{"arch": "vit", "model": "self-supervised image encoder", "dataset": "Sentinel-2 satellite tiles (TerraMesh)", "train_examples": 145000, "image_size": 48, "crop_scale_min": 0.3, "horizontal_flip": true, "color_jitter": 0.6, "method": "simsiam", "norm": "rmsnorm", "norm_position": "pre", "activation": "gelu", "mlp_ratio": 4, "head_dim": 16, "fused_qkv": true, "bias": "all", "qk_norm": false, "parallel_block": false, "inner_norm": false, "drop_path": 0.05, "patch_size": [8, 8], "conv_stem": true, "layers": 8, "width": 256, "positions": "learned", "pooling": "mean", "projector_hidden": 1024, "projector_out": 128, "projector_hidden_layers": 2, "init": "kaiming_normal", "residual_init": "none", "optimizer": "muon", "muon_scale": "match_rms_adamw", "lr": 0.0048, "momentum": 0.98, "nesterov": false, "orthogonalizer": "newton_schulz_5", "adamw_lr_other_params": 0.0011, "grad_clip": 5.0, "steps": 10400, "batch_size": 256, "epochs": 18.4, "lr_schedule": "wsd", "decay_fraction": 0.3, "final_lr_fraction": 0, "warmup_steps": 1040, "weight_decay": 0.1, "adamw_weight_decay_other_params": 0}
Rows from block 4 of a small self-supervised image encoder, named by matrix and row number. Rows with one number belong to one neuron. Each number is 128 + 24 x the weight over its row's rms, rounded and kept within 0 to 255. All counts start at 0. Numbers have three digits each.
After each neuron's rows are labels from the 100 images, of 14848, where the neuron reaches its highest value: "responds to" is what is common among them. Only what is clearly more common there than usual is listed. The data: Sentinel-2 satellite tiles (TerraMesh).
# fc1: MLP up (model.blocks.4.mlp.fc1.weight, 1024x256), inputs 128-255
# fc2: MLP down (model.blocks.4.mlp.fc2.weight, 256x1024, transposed), outputs 128-255

fc1.661:143158134168134171173184175137090162138147152098179111097099109123111145139108133154099115100119123151144147145099130114130154110080117121111126089147126120150085151131173187089120118112122115160132153148146122144145172132157137176140092136130165114127079145114117108161169103119134127152124101150128158124126104111097127106176183102103127155110127111098136111133133150131154137128125
fc2.661:150120138141162150123120143132098116153102135087131190156115125112108156129136148162123153139109148137090137131116116112105130114107136122147137136095091113134142134154123136098144160115070127113173106149158099109118184132110115114115091114099134117113157147168109115125129138125113115129138148120129160117118125082080109158114131113116101098081128113151112088145148149163126150162151
responds to: main land cover: water; main land cover: snow or ice

fc1.525:137111145110103145175140154122096146122135135129194103141154159121104207101138124095117146107152124107150116156155122074115129147124110101124132191125097143121145151103105152086157112171166151086173108121133099124149154129170103118105102124153082122127150133178154118136132180145146163105086113109143146118156089125135120124111125125106141096097120126143127115160116182128141170138104
fc2.525:137083098167138074135122074171135116183127092149132152149107111103124131130176141134091124110110158111139115125125113140137128140171159117092109116145106187130124144130102126095120151134147119153139159150091150122111124140114132166139119144139082133147150136138138142129136103120112166064150144145129138171192136131158149144168132091145141157172163144120108127096184116126136092137158
responds to: main land cover: water

fc1.626:182165106141114102115116172121162117145112121128156116134145100151123119128169111136152142139167142118111113095134116128124126109125156153109161130136106116148134108122128112102159074146084146150170117112144097135141140124114130087127165124133124092110109123088150128090117162147132087139098178132104093114103174099146137163123149120153085190142167096134144135122135153139113105134113
fc2.626:076127106155146101113158124114118150090152102113128153159120120148101140130123130127104163143117099090084098148129179115109147136112157133162175144139147107116111083133134097085077105108129170099139180086118123161113120154116106148111136113096102102114128121114063076121147115115160108131129154126130136134171122129141131187129142095140122111172120123132112098123101146126135156059102
responds to: clouds; main land cover: water

fc1.188:155142147147125131121128141123149116108143127097156099099103131082167116134111148137128145096161142123136104127096143068146101158143180091133130156146124098104126138114145088126143114160126098113163140119146134114164159143150135118150125109068111128178141116136120144113131081108151150107130080163126145134118099149139091163097095152136131111115135182122127073113145172143128130118150
fc2.188:097168165141137113124104081126144137164133092124162123140116160125193124112112143157140141108144094139137135107139113133114105112152141166145134123133086147138125101123145118098122131087139116156125138143139144127132111097122154143141114140113061097144107159137107070103140151100138097149171151164129150100122108143088139100141152136106098156126115085129147153099107088149149106150140
responds to: main land cover: water; snow or ice; main land cover: snow or ice

fc1.714:142120141155168115136150104077109146107069137132153106088123140104093080176151108141128147110094091137130128118124124128129147135111134101075147120131122110159086140128152105170131119095162130153107161117100145152134171142173124151134097175110130169148092118135163111096140155158073126126135097106162154059089167099120115116151149143123108170141141117126137133120088135110136154113121
fc2.714:115125122119128124127141124157142125151136142112087119190140083125151150155119163151125122103135119191042147115108112127099118143138163127155147119143142148121144159150159113153123080142104153092134115120144144102136134193121110140109106119157114127124137176110090140101127150125129108103108082097058142116175136147157101134132118132134156132125132136129113102134121138105096117142165
responds to: water; main land cover: water

fc1.351:146132160139133129154124160118124137127142168146167140121132135153176184152118149126104139148119096128122122109137093105161151119091134148102143113121174115123093115187103145099115148120146100130120149117089145139052107149119092137170079092121115136162134193150092147162131151110143106117139107119098138107161104148155110131133128119138105112103098147139138162116164106103137126143114
fc2.351:114115166152099150186163138166143155118131196133121121155150120151138123176150124110170081124163093158142124116143103107115076161093141124110124138149088158131094142155139122149083129135135143150125163124156131116093144149087103134124147119143136145152165126135129102109100138121148139118135132113123139128097113139113157123124083094144127122136158116150137119120154158109150115142145
responds to: snow or ice; main land cover: snow or ice

fc1.292:148126139129132115137127154146142112131123111163129152140147152203133148121176103147089094113147097134132154144138110109112118094114206184111162143138093148135137128128096144104147144161135145132163139142153153120102171115131107126116134122110138141084137163121157080140117134123137133141160131176115068136121141126125185114129062116121113177178124109101122108102148134120139113130098
fc2.292:156118140128137138118136089142131129200120125134130120145157136132126137077127136139138098166126124127144159110122131092136112118143127120122138155183132119114101140136165121144147090097116136117108179166095148150154098095104148132114153137138107145147100124123163128108149108120093145121105171155141134118089099158098130177165102113135138096081110157086141121097090117173126132068116
responds to: water; main land cover: water; clouds

fc1.405:129134100165148191095131159099134116127112117095087147137100138138112139094131120134108115145121142135135125118110171189148136185116163137109108128107122118116079118109132106107163122117106140139080099107128096111131103128140130104125117118132147123118129154128105173101133127130101152128175132158138122134156135189142137113153110125121119117113107125126182136140142167127166176134164
fc2.405:125133168103148155119131129096153141114140135109074114138110116128172098128150138150165099113116151122079102139110126145115157128109117126170105172148094124153104099073142123146151160143148126167150123117131130109102114159121146098139114115147161144122116108151093110110136139095055139104154157089140142137155159173125129155114135158104150166161180105122127172133129093136142128156139
responds to: snow or ice; main land cover: snow or ice

fc1.744:124123161124156153135159052160117106112112114120184132136110162145132111128141109138159142137165115137139127154150145143152095171089155131118124118110078132133092110129151128120163122124123096138120130114114130123147128160159152127139115170127125135114152090096159089101121150126088111140148146182118138131109126154145115144111167121130131100139144175128112113171133155147123115127094
fc2.744:126115139127110111167155136134133131141128069114126142127173128128174117155182093118140158108172177141170121101116173121090146138100138109154103151147095113165109137132158160121114135078127077144143104105121175159098158102103121122136169150122137098071128108153143136110150118102132158126126151155136148119106145131114130107137125098147141124149134115135114143074134096130191123110161
responds to: water; main land cover: water

fc1.94:097128142149160125121120157139128126145080181161118113114104123099091142174123093161124145145062136084133130119096106162130156162158131149096146125129103083173120122148115122156131105111167128154112155117120159151121172152128112148073144139132114136166106161107110159113128136140186162074158119164069127125170109169096133150121117144131146131115109146126142137143128122131121113113122
fc2.94:107162136130110097122083159145126114143109144138110089167153142104109094102132108173104088104137121159181118130152134095095130128133129131127137108108116117137126093136125087120088131110128155133099142122153124105111110136118140158133087123172146169120149119145159089130130125129159094146117150144123134157096145158116066111148083116113120113110135121143134147136137156129122137104154
responds to: main land cover: water; main land cover: trees

fc1.463:111176144121121085133126103144116134142132102088138147102103123111170121104140146152129098120168048139153129130126146140126151148080205099112162131123096165146119154148114083145114081141109098124140139115111141137105085127135139123124157081139118102138117128121146099120136079103106138160155119139116100124138153166116137155112111134110089148160149096104150096128144118128155123113125
fc2.463:125129135133156177128133107131114152098104148111145123151123155132178080105148122132130153133148116150148136136153160107143128073150135128089099125117105141140126158157170094150109106125178129149104135139125130144117159116107120126184124156107121165187122172105079171123126161084141098112120149144158156113140118114120167108131103097093122137126107140117176146125073143122137113122149
responds to: snow or ice; main land cover: snow or ice; main land cover: water

fc1.332:127134169119093126157162170108126118095123088118127116140111074139152104146145126125165123152118124109119141153125138170098100189165138091111116118132107136087116142148153108127166084127114055059132120127131106132129146101147082117171125137097139128118172139107142163104168099139158184183163147175156103128154115176156137173145121123128128125152127116116147099112180120131113145093123
fc2.332:105164126123141153125129129120124094116122130109125127152109130130115130066128136133181106141130123124086089133094068127137103125127082136159092114122153109115126146141152143143158113084116099159164143160142130138137120126105088109144165126145088134160104109145118133121193133145100129151154173136120160143146167110160181173110108173182155120132134097093069159182117091149108112132079
responds to: snow or ice; main land cover: snow or ice; main land cover: water

fc1.43:121137131144117127118120135133110124132135074078086133129121135109139160143140120139106132135102107131135186129100136113128135144082089137115120129150160072135145114101140090128121126122119131142113122094116089116118120100111150175168145137129126142118096138088102155146101118124161081104145131180136127148128137164144134171125103093109170113120139046133159143147134104097114100112140
fc2.43:140184166149158152133136168139140128096151175103105122128115149138121134106130110096100104146146142121150128146098066165086101153139177123137122130145146113138123101127101136173125087123119104121153107122110124104125121102182121162120143128152131117154100165129118144105087117101099146133133132124093134116181103104144124143121142150142120162180131164101132162108131100124092142100075
responds to: main land cover: water

fc1.663:157128139158185124144114132125094115155079136148133153124097185128086145161111119161118153101109173146122141092109140095142164112067089144087118169084083075119115107131148160126130156139082105125043124149130161152102136177136124098117134108155167123134129130104141084122075121123124128109106152140143136094105094121110107105107138103155155112109134134156176135106143121122124131136101
fc2.663:093128123153117133126121113147138140174111104099145125128124125107118130156128187137122097152103175162134132124134146127115121129132132139101135131099145122121106117127178135143135111141095101103182123148137135176123128127135125131106139091139114120132114187162207159178117125141123138123135142096158128149144145138145154121111096138142151148151101121134152124088122105145118166147147
responds to: water; main land cover: water

fc1.369:146140136107136102080144134168144153128135130077127141154106155159126110098116122158080117135128134130148135098166096156132120132112161136101135128111130135141159137123129095079123132144096070099104148120113141161123149158158115160139117137127135119127070177120142143138162155118121107131131164129112095131124149126120084116127161116167117154123156136120156118199127130168099102135114
fc2.369:157176115132123132094108185100126143136102146093149092122104093168110153106145126146120132121110100119155105117132097129165150105154142158121150122097095126156180125118145090123107136068157117110091160089136140122124210139149116141143137132168166130113119120103104130158157119156169121131173122123122104128131146199126122160133105105146096132148139110158136113150104136162126106137107
responds to: main land cover: water

fc1.362:135115102081153111141133110133139146136163143145094129124155123154147095167140135102089134122106140130147129122116128120078125122141138129132115144117141160172139139130122110123117074143106128127093109146152139125102189145133120086096138195146162124130160130154123131143139123117135156118069139085128150131134142125116139115116196116183132131145137127144154108180124129139134113131134
fc2.362:165098153093125145080129120145122124114130126109133141196133118103166142138134127111149115170132130136113096097126119113112120100131139086115172137119108102180116207106138140118146082106130121105152114141111114119123145164113108087110132131140153112119158113169157124089080104131116148147117124113149166136158084143111156139119138137172151142091102117153131149143166090151103171085086
responds to: water; main land cover: water

fc1.294:096126130155145123140183105139160126138139130145163111127146131141132146132138132150164132115109156133102152137147155143126129112087122119106095121136136074135147126182151102153145115123170127120113088114135182068151169142130087132143090103158161171164150125101162127136091132135094123089099167081135145160162158114106157141153142142126137149109127152125121134124111105117116115123155
fc2.294:135102123129129120089146116151136143131102143154164101134133179152150126141116121149143117144134145121106142105148120095172124131135113076092161120136145096117119132141155077105119171129130144142116125126202087153149148120154142107163130175148166100162137118109123135100147132146175130103112097108152165109118125117155113116095155127150120117134131128143085128123098139082087114147127
responds to: snow or ice; main land cover: snow or ice

fc1.36:132131116112149140120151155129106103140118133150125149166126131116104133138178130092116130133163138164146147173149143133128144152103165139112106081128118111134085153141101159118171137065145111094111110125118107111121156137148145123159126119116138115156122130116165123107140095150106081112183133161142081116176097156132139122154182143158160108091154150127121133138151165136120171123175
fc2.36:132106132105170118127121121119132093104103122103115103163130099116137159146140134167157086161142137084119084150112116158146125143110142140114112120090087113146119106161127121130100126124124119118147128113134148117139098129113127122150121164124139152102128103107148110102145111120100175116152140103138104125106123143177107179155159123170097148173109132157100165165090089170109156139131
responds to: snow or ice; main land cover: snow or ice

fc1.464:098121137090141111084155138085102127131161119126136144103143125161132088158116143145150117135069149127110122128131123142118122111117133140130155110154128154100115122154125131107166146147092131119111132157114087130155121114148133154136139151182149098108147131106109120147117134155198084130116087109132099122107135134088179122099148146119104170103137096128130123145096086143117100119119
fc2.464:129128109123095120128157095145149147137156162094117114124138127139122162140113121122111093107190154058113118089137119129131099120089148142080130129117112157131154149103130099116133108181170114123129132122147141148108165080161176121111157095133110129146142121106110110150100145138119089091147124083107092125137113131169143141133124079136124173117159158165128092117094154104101098159157
responds to: main land cover: water

fc1.149:104090141130150122151102158125163132146107149113059126142100141116137154150102128118128159172117136113150093131087148139128089117168149118055099101136140125114105137131120144093157137140127120126141150122121124135160186122155120092100164139089145104087138121120147139129111141136141148138111115142109070135133081147091141098115163102108128136133142161140119119140095100104153161147140
fc2.149:129163126186092063143099182136130138120082163096094161108133148111121117135103102100131100116115147093168131112110142153128139096151126092112117105118130159153155111141146104110111128086147128152173147141099121074141169143072086084116123130082126126109114091113113102147071118150153121099147133118138094150122112177108099162148081111093106118126121115168125171150111115146140112117149
responds to: water; main land cover: water

fc1.539:148136123140143166093111171119152126126133161113137103109125129099122134143132125170091169151172114140140097145134139137129133131086130141140151127157128137160100125098130144151135108128192157097114086158104115119095133079160117151132121150111145136149128124136146129138121155121182134093130153145180114122177125132132112117147107118138128110150136166148117107158169157122177117126193
fc2.539:109158139154108125102135147095148137165130164085112156150144188117152154099144113140098111154137113149131096116124155113089119171102140110134123140138115078100105147085129125130103128119154142123120108137116116104098147096104085143155119114119170140129146128127143140131136115121152123071110119114123125157155108155135175128095152149157128102091112105123101130114199144114123119126181
responds to: snow or ice; main land cover: snow or ice

fc1.570:146144155123113147168090199145114097147109151085138113122152130149147120126164141120116123123135169158150138104143122124143101109122155173091154131158126110136107144097122137173160144118129092097098161144103140129094123146130147111136098130112139098096118135137131143078099127116109162158106131164151110095161094192156107128116156105153096149151112117126139133104151113130104100128091
fc2.570:142107137118144115156150086113111150123139148113120121170105112124138171084133097138104142154142116170099110159137143155151174165110140105116099139138154154097128128165136124114080117130132152106225107130137121111169092058123111113116167105098128143141140146144142149141111112118138128152102133098124164123138137117074153146112083128114133099135107123159094121097133162131153162131120
responds to: water; main land cover: water

fc1.466:133145118106089144146106117148103135154141137108119101139148130147115136110128153147171131132125106118128086142112141094118159141158098077123106119122114145095093141149121171107115148088136109112097113148145154088109179135145120134138133141103142149146129130115110080078136125168137162126206128094110162166124105132145155120129163159096150104119189127124114099147080152139133135119113
fc2.466:103134132128160142113090119130122105156107113084122157163126150144167121149103130131120123090083130139134101196143099111129115181131101125171131123148125120170139136126103099140150116129112096161138170132121088137079101081147117124143151104156096116104143123095095097142142141137161191157136153070131100109106135169103148078143114145105078123158127142116132101121064151114115082084083
responds to: clouds; main land cover: water

fc1.54:131119157141114091133127141126134109174116117165132124143120084128117147115116115156101097096140131124144097124106119143121141123040139135122089154155113153149084138123096084143141146169147129097122133119109110139170125139136130082131076118141104099124153111154112120120151136122126130102100141139126106117095146113113138116120128132115090161169126139154134131141088192130117171156162
fc2.54:123117143124152131142115088145092148097097134105157159080150144107108120088170129117152102085119139117110107140137140146115156129112144160113156142147118129120147111113129132184126113120107131150132118184097138107146142104158150100134132108128163128104131110144152088075129102138095127176101161120112140112113141126134146202135104123135159118115156145097134115132137115105086141126132
responds to: water; bare ground; main land cover: water

fc1.326:184130106133161147136143130130100141135144135131122138167140107148157104146111110131081119109136145191138173128128147128136155185088123129149152147119191108137109128106123128098141121077125195127121125147119089133144147127133105110119107096127124119130117109107137132138116175141130138096112095081069139121138135152106144121143140112123078107096143134117197097115148159107145134149138
fc2.326:112152153155118123121109175129144156087141113149116196129127134123140096156146155118123138114147122153110122137135106133171140189106128162110156144118173150109126132135115139093130084073053117166135160123155139144151170150165172135133141145141137143087151086133116159112124119124134182132094102135119153135106158123130105126127095118110120118154148121125103154131135150098136124113152
responds to: snow or ice; main land cover: snow or ice

fc1.610:101116102141129118086117132142096137149138119075092137083157103156117100134088155136171125144089111117146158154138148131146118104106141181210089125122155125152097081110171138126147152150092109149145132074138098118142150112107126173134127130155123105123115149136161120162134135148099153113124160108107155119095135083099118139124149139159148140098145120141129123130068101102126152133104
fc2.610:094124118123171180116152133096126126124110120106126129126162128162168104124172137133130116115112077092154114105122131136145119101173118159107119153123126145071172132132121148117107154118078149138153154117132104132147135154147098134108113112105132130173159165103158118120171122139146153125106139124135114142137123131139111169117115108087133097150159202134145127115087102118115132113189
responds to: main land cover: trees; clouds

fc1.21:123137118141149121110101151112158161123112100129164131104189121094145133093103142116149168144133088159111172137130140131148092129159187112097139129090145109123126167118144096118106129082123123119142152130116112117114110136120123139132141078108118146128112056099161107084119116126115119135135145166090128145114145149133086146137119152088144124138148160127144106126103101134185132114157
fc2.21:101162151133156177115106140133136152143140170100114120138126127174191115170104137066185117108138096117144114163135109117124110105154115134180103116140129116146126123095120082129160129129142115128123151100154115123115202093141109150157150150119112125124101152118097156089154129132119137128138121119154139042121107135136128123112152121127123129137109127162180113081085106114128093166163
responds to: water; main land cover: water

fc1.527:139164129142121136098158124134058119144155083113125124125146104127141142102130075121120168110133117112132155138089146086139151157108109160132126146107123136154107118117090140126078084084114118094115131166129115132160128147105142129130122105130094181104077183158159179125103139127091165123145091099120144133116115133137137153146193116110166133116113111078138165153110132132159150124165
fc2.527:116147110130151081157112123131109155125122128125132089168126190156146145132152115151169120130098096147125103094123123122153141149147123141139133078103135134104091129136091107130147113128137123145120133129135109137170106183081112088180144162197133108149107113061124115128092133157131132090066140116102139073127120073102130153158113139126132160117165129143142113089111086116105115114137
responds to: main land cover: trees; main land cover: water

fc1.430:056082114078157122123125117138132122089169123149147121109114120188138130158119145145178122119124159129133122143128114108135141122112121130131098128146164145125117098161126121131114156141110172117126122144121091116115113114128172116105113092093161151107131141155156129107065105171106096145143120096113145165129124113126124154158141138126153134141168161135173115105107168127117121124144
fc2.430:144143120104131102084100104145156152123123132119146092112127159135149147119107149108115116107127154084100157172096060169133128132171122099095114124123105171120137152152136117103134120145111148152137136140110146139162133158109120129122146160147130134139102129125101117133151094132137077141099139095116120126164113185126119197135179148109097126112132137166155105095160114159138127100129
responds to: clouds; main land cover: trees

fc1.647:154153107147150115106118126112149139153155149087136113129102130114112172140138098114144109168156125153133093137117114163127104148130099141147138158183128172120096152090124128099141085124157115089091086131151097149108146131133163143115135139136137128134089115115071123124146092103144106132086136133078148117124121088123133123126112105112175118129076158154154139136134094122127146123134
fc2.647:163164137159093111166154111131134211082150184130142144148107167162136143187121151105150152142118123165189091131124133148134129136112114110140129121129120168091128121127101123069120120125132095111117094068147110165081110110107151175142160081154149133102106177096160083139144121150136127112112162104153148104140109157149137119105136128140101156143104154187124092122120123114154172163113
responds to: snow or ice; main land cover: snow or ice

fc1.62:170104138140147129186213146150162155097153104125185120129091139154097129115112144117125091110106129127126147121098144115149131143134115198132121140091122110115108111154162099103142136103107108094115131164129166100149134157110132081122098092105161149146127185114151114105131108106103137154151120089140132101128120114162159145129188110150149158156108139126160124119108096121124126146113
fc2.62:131144112123110129135129160150160150136108126141127127144130160138137119157116128168125144125126144133157097100117133135102112126143110125131123115124101127153166186138161092088150100107123139148136154161125100082116159144116129104137104117119157153123141114142138108105119111190086089131119154170165130099124109125126164127081107086113095125133109115117131118142119106099110088115141
responds to: clouds

fc1.576:080118109115132143159167135151089101153136107138105121123131142155082111099129158141081160124151157127153182172149106150107118174101122083097154159116116136152120126115121132179097101095153132167100148124130161104124187142144154135165133167148152093108142126090129151155128141119134152119132110144128123124137113104173093078167111131084129085134136117144146126134145139140119112109108
fc2.576:093143101119126155112133102125141111153116146160124129130094167127158151138095190114114114152097152065189132129157115149177092145136147116118179124128111192126099164142151078143174122110108113138118114144141116146179170120123126100140150097129131116127174124162138184168143111141131193121144086133164142149097118141158110090116127103126161140123106091109141132095137120166118153134101
responds to: main land cover: water; snow or ice; main land cover: snow or ice

fc1.235:132106124141149145091129116133130139116152126144123140143134065156162122116147126166151132146167134157123108125161112089121154169137134170114128165115125118119133075142090134127133108149105101099084121129120129150137207142148106145108123154113136104134109152129133168141176104103127147145108117121159090158149107155118114132115151121152112136117113075144101133156140129113121160098128
fc2.235:132125153106117156148150103127111097141105125107092206116139167120123131117125105124136133168143134168189131136184160138132129120129142083110136172137114145141135123116095078152128093129140082135088134146138167131096121109101142164149167150120126119089131124144100124122115102128153146169101094153146097085141136116135126105127103124107142150146177136102107104125095092090140135111133
responds to: clouds; main land cover: trees

fc1.86:124170113127103106133163105107126087122073144135106120128092132176132160132117135110119169158161113124106113146122121130124153147132131114144118112134113146147110150122136126121124072102128118134110161073127120178166144129144112137099155091157145125152125131093116111152154133136146128108117116106120133093087119177130134105112169093124154163176154143092144122161158115117094164113119
fc2.86:172124150107126176146134116122147160157107126083122118147106114152100126083138142081130140112179076128128107194113128115142142177138120101150102119115148133079113135132115135126144105118107119107118129099158109111152097124109138104139148117127089106090143150131162131176127130092195129131120101119159110137162083154106113086110141125137155098159152124142096141134098139165116156121141
responds to: main land cover: water; snow or ice; main land cover: snow or ice

fc1.702:143140122144198094104173116109148154157141146128127140138147142156145175144164140130139120140166099126159094134126076116108140107132147147176147138111129110119130157149099133129095052106101136149157092089155156121194134142155116134075179127131145144117089143092094127134117163120134110116129156145156144135136137099134146130101134130141135181120139166138112158130139115099149163110100
fc2.702:111111135147118150122163101136143144111106116129141157154154097134141153125125117155160106126093147088115098100139123169144140085110126123151119111133115168108119154150124093136150107083166138135180163112165162109131096129128127158148116199145144157120140123112121122125148140131106100135137103122113156113121075088084159097152137158107128115101128113097088120129120155137136159161123
responds to: snow or ice; main land cover: snow or ice

fc1.387:122108127141134154138189147092122113133164135102104136127104146158129119078101117110094143111088132157159130113148143126121089186186134132138149151116109109136135117099121144155098111109166122121127127138112111163145109113146127132169077096157178114156106141110097115154115169133119150169156150145166139150168096151086119126101135103127149153107119147121136124150091094093125113119082
fc2.387:122145114133183084124109121108127119088096132154140132141160148124165135122114151128129158111107085130115118105105142179088136070159141148171129098072108146149119088150118110118128147114106097104152121132157140130070088143158144140107093106075123141132114160144145140137137170074135105121160143110130165092114113181098124108107126139113109165150113101101108162152118108075111136141141
responds to: snow or ice; main land cover: snow or ice; main land cover: water

fc1.590:129096132170112132101142176133155163135169127103113135146110123133142157118127130105115127127121155122130152126141121156155137136120093139134130076127137170119090083151145197131160147093124125122135131094145080113100144121101138134130122133122103115100117142118132140142114134137063033135151153137139163114135122111093108111163151158083130100139112126156113167119122129117139097134105
fc2.590:152155125136107114166118174112122157166111139133129130116173146129078156164107143060096151122078132089103128158157129134098130111128145136092138141137077153143114162131159135094094133145131130114150172129089127098143150136100104111204143127128087114122125097122103112159123110132089062134126150105111105117115135165116089170122096143124110146126113095107141122128165169129126118128132
responds to: clouds; main land cover: trees

fc1.2:116087125119142157106140132116175116100141113169136118120135142188150088114118137161181109154106152127123125178132117133145153083079095174122132095136130143109079110181130131149142119112135124111100143105103097149129163128089122110138093113135143150111140120120117139153111147162134098120141142137125081163158131164128163123138160141129131093125159140148123115122128097124127130150146
fc2.2:174137140168138200102124102158153133150156129111093092110093169128134118106135112143114119127128155078138101101103152124143117092148122122129131128154084188154128117138165133162125104203138098120129134167159103140103134136127165104135170088122088150145142121109141113124110142145127101065161155101134114127133120152147117151115135118107133174107129149144155111147099163151089126139143
responds to: clouds; main land cover: trees; main land cover: water

fc1.322:141060109109143119150144121120108124107115101101106146104104146120119135083129121106139135089170140160138157123122100159161141094160196134112124155091139128117126142116131072115137122174134108149130108153125132097124137126109088097128132153109111120130111155146070138131137097135137131192178151127170125150098086141115146101114109109101104160142143164153153118147142146134122111136128
fc2.322:153145149147134159132134139161126145144154171126143108109123111167139132133064080133086139146165138169133155139102108136154122117160144154124141123126153145129111141162133119082138102114114127115115128104152120135132123169140081109114134133102199171141146116126099120134121126128124140147155182161107159111156149130179101135144089159141152144120165094160130104099115168110125084144146
responds to: water; main land cover: water

fc1.477:112118143102138167134139142133129106097094104134097169093092127105143139144134101111178137148167097142153123154113099116123099129133161188121115165079084163125183089148135110142113121105111153138121132155158153157126148127123142078119147143126111133144135178130074143162111114155120107110120146094144118140137139114121107112135142123100146099128131094141149081118157193116145120144150
fc2.477:082172077125138125136170131117158151125134125110099105126119106099120130088080108107098130174141143115114116148126161184119161126184121131114122127160092124169115123119162113137167090118084123133153123133087110139117147135135141112138140109131068129128141153148083165090123146147100084087129137129133092198139147101113116163115145123106121176120118120139125071144142090141122131149148
responds to: clouds

fc1.720:145145095104088058153115147134123141106149136161103142134156154134201140137133128150143102157135063131132125120130146143139144131115167156107132137103141096150157143130127099125122162162107162182141155079112115136134101126123124155187125130107102071124150142107117131111128103107125084147146116118123142124121136120122125124104149107148118146161124126095121121125135128123168134131149
fc2.720:094133118130131173136141115125133120128112200084108157135116127152157091112131129105152149136151093116178138130161143154112148159155165125119153101131111117174104105099150144187137079117137071127121156108149163166071138121118115149150133168154108140123114159119096164118166127110126115138137132118127135122122143120131127121147135135150137096156098138145107145145107110110111120088111
responds to: water; main land cover: water

fc1.416:132116133129162091110143127109146098099144093127160132129154109127148094134117156125119114117090144157153101139130115133140132101109091165116117090113106154102106128150132173120140128123101118104079137145139114148124139122132179124147119128126146152135109137092129146157143109086104098120120181132109116132136112170117155153116209139117138132158090106147135118107100115133148138111127
fc2.416:154118110128138090097179134158156112080115107110119130110108153144139155105126147141126090154127132137153113177144144133116124091181117147126131123109074118164126176141147112127159091143147116106148136105153101116119159133114146125096138148137063131104128074118132136123118119169118098137119121141137141119105108190127154159105132098116096160165127143112119073165126125134100131159140
responds to: clouds; main land cover: trees; main land cover: water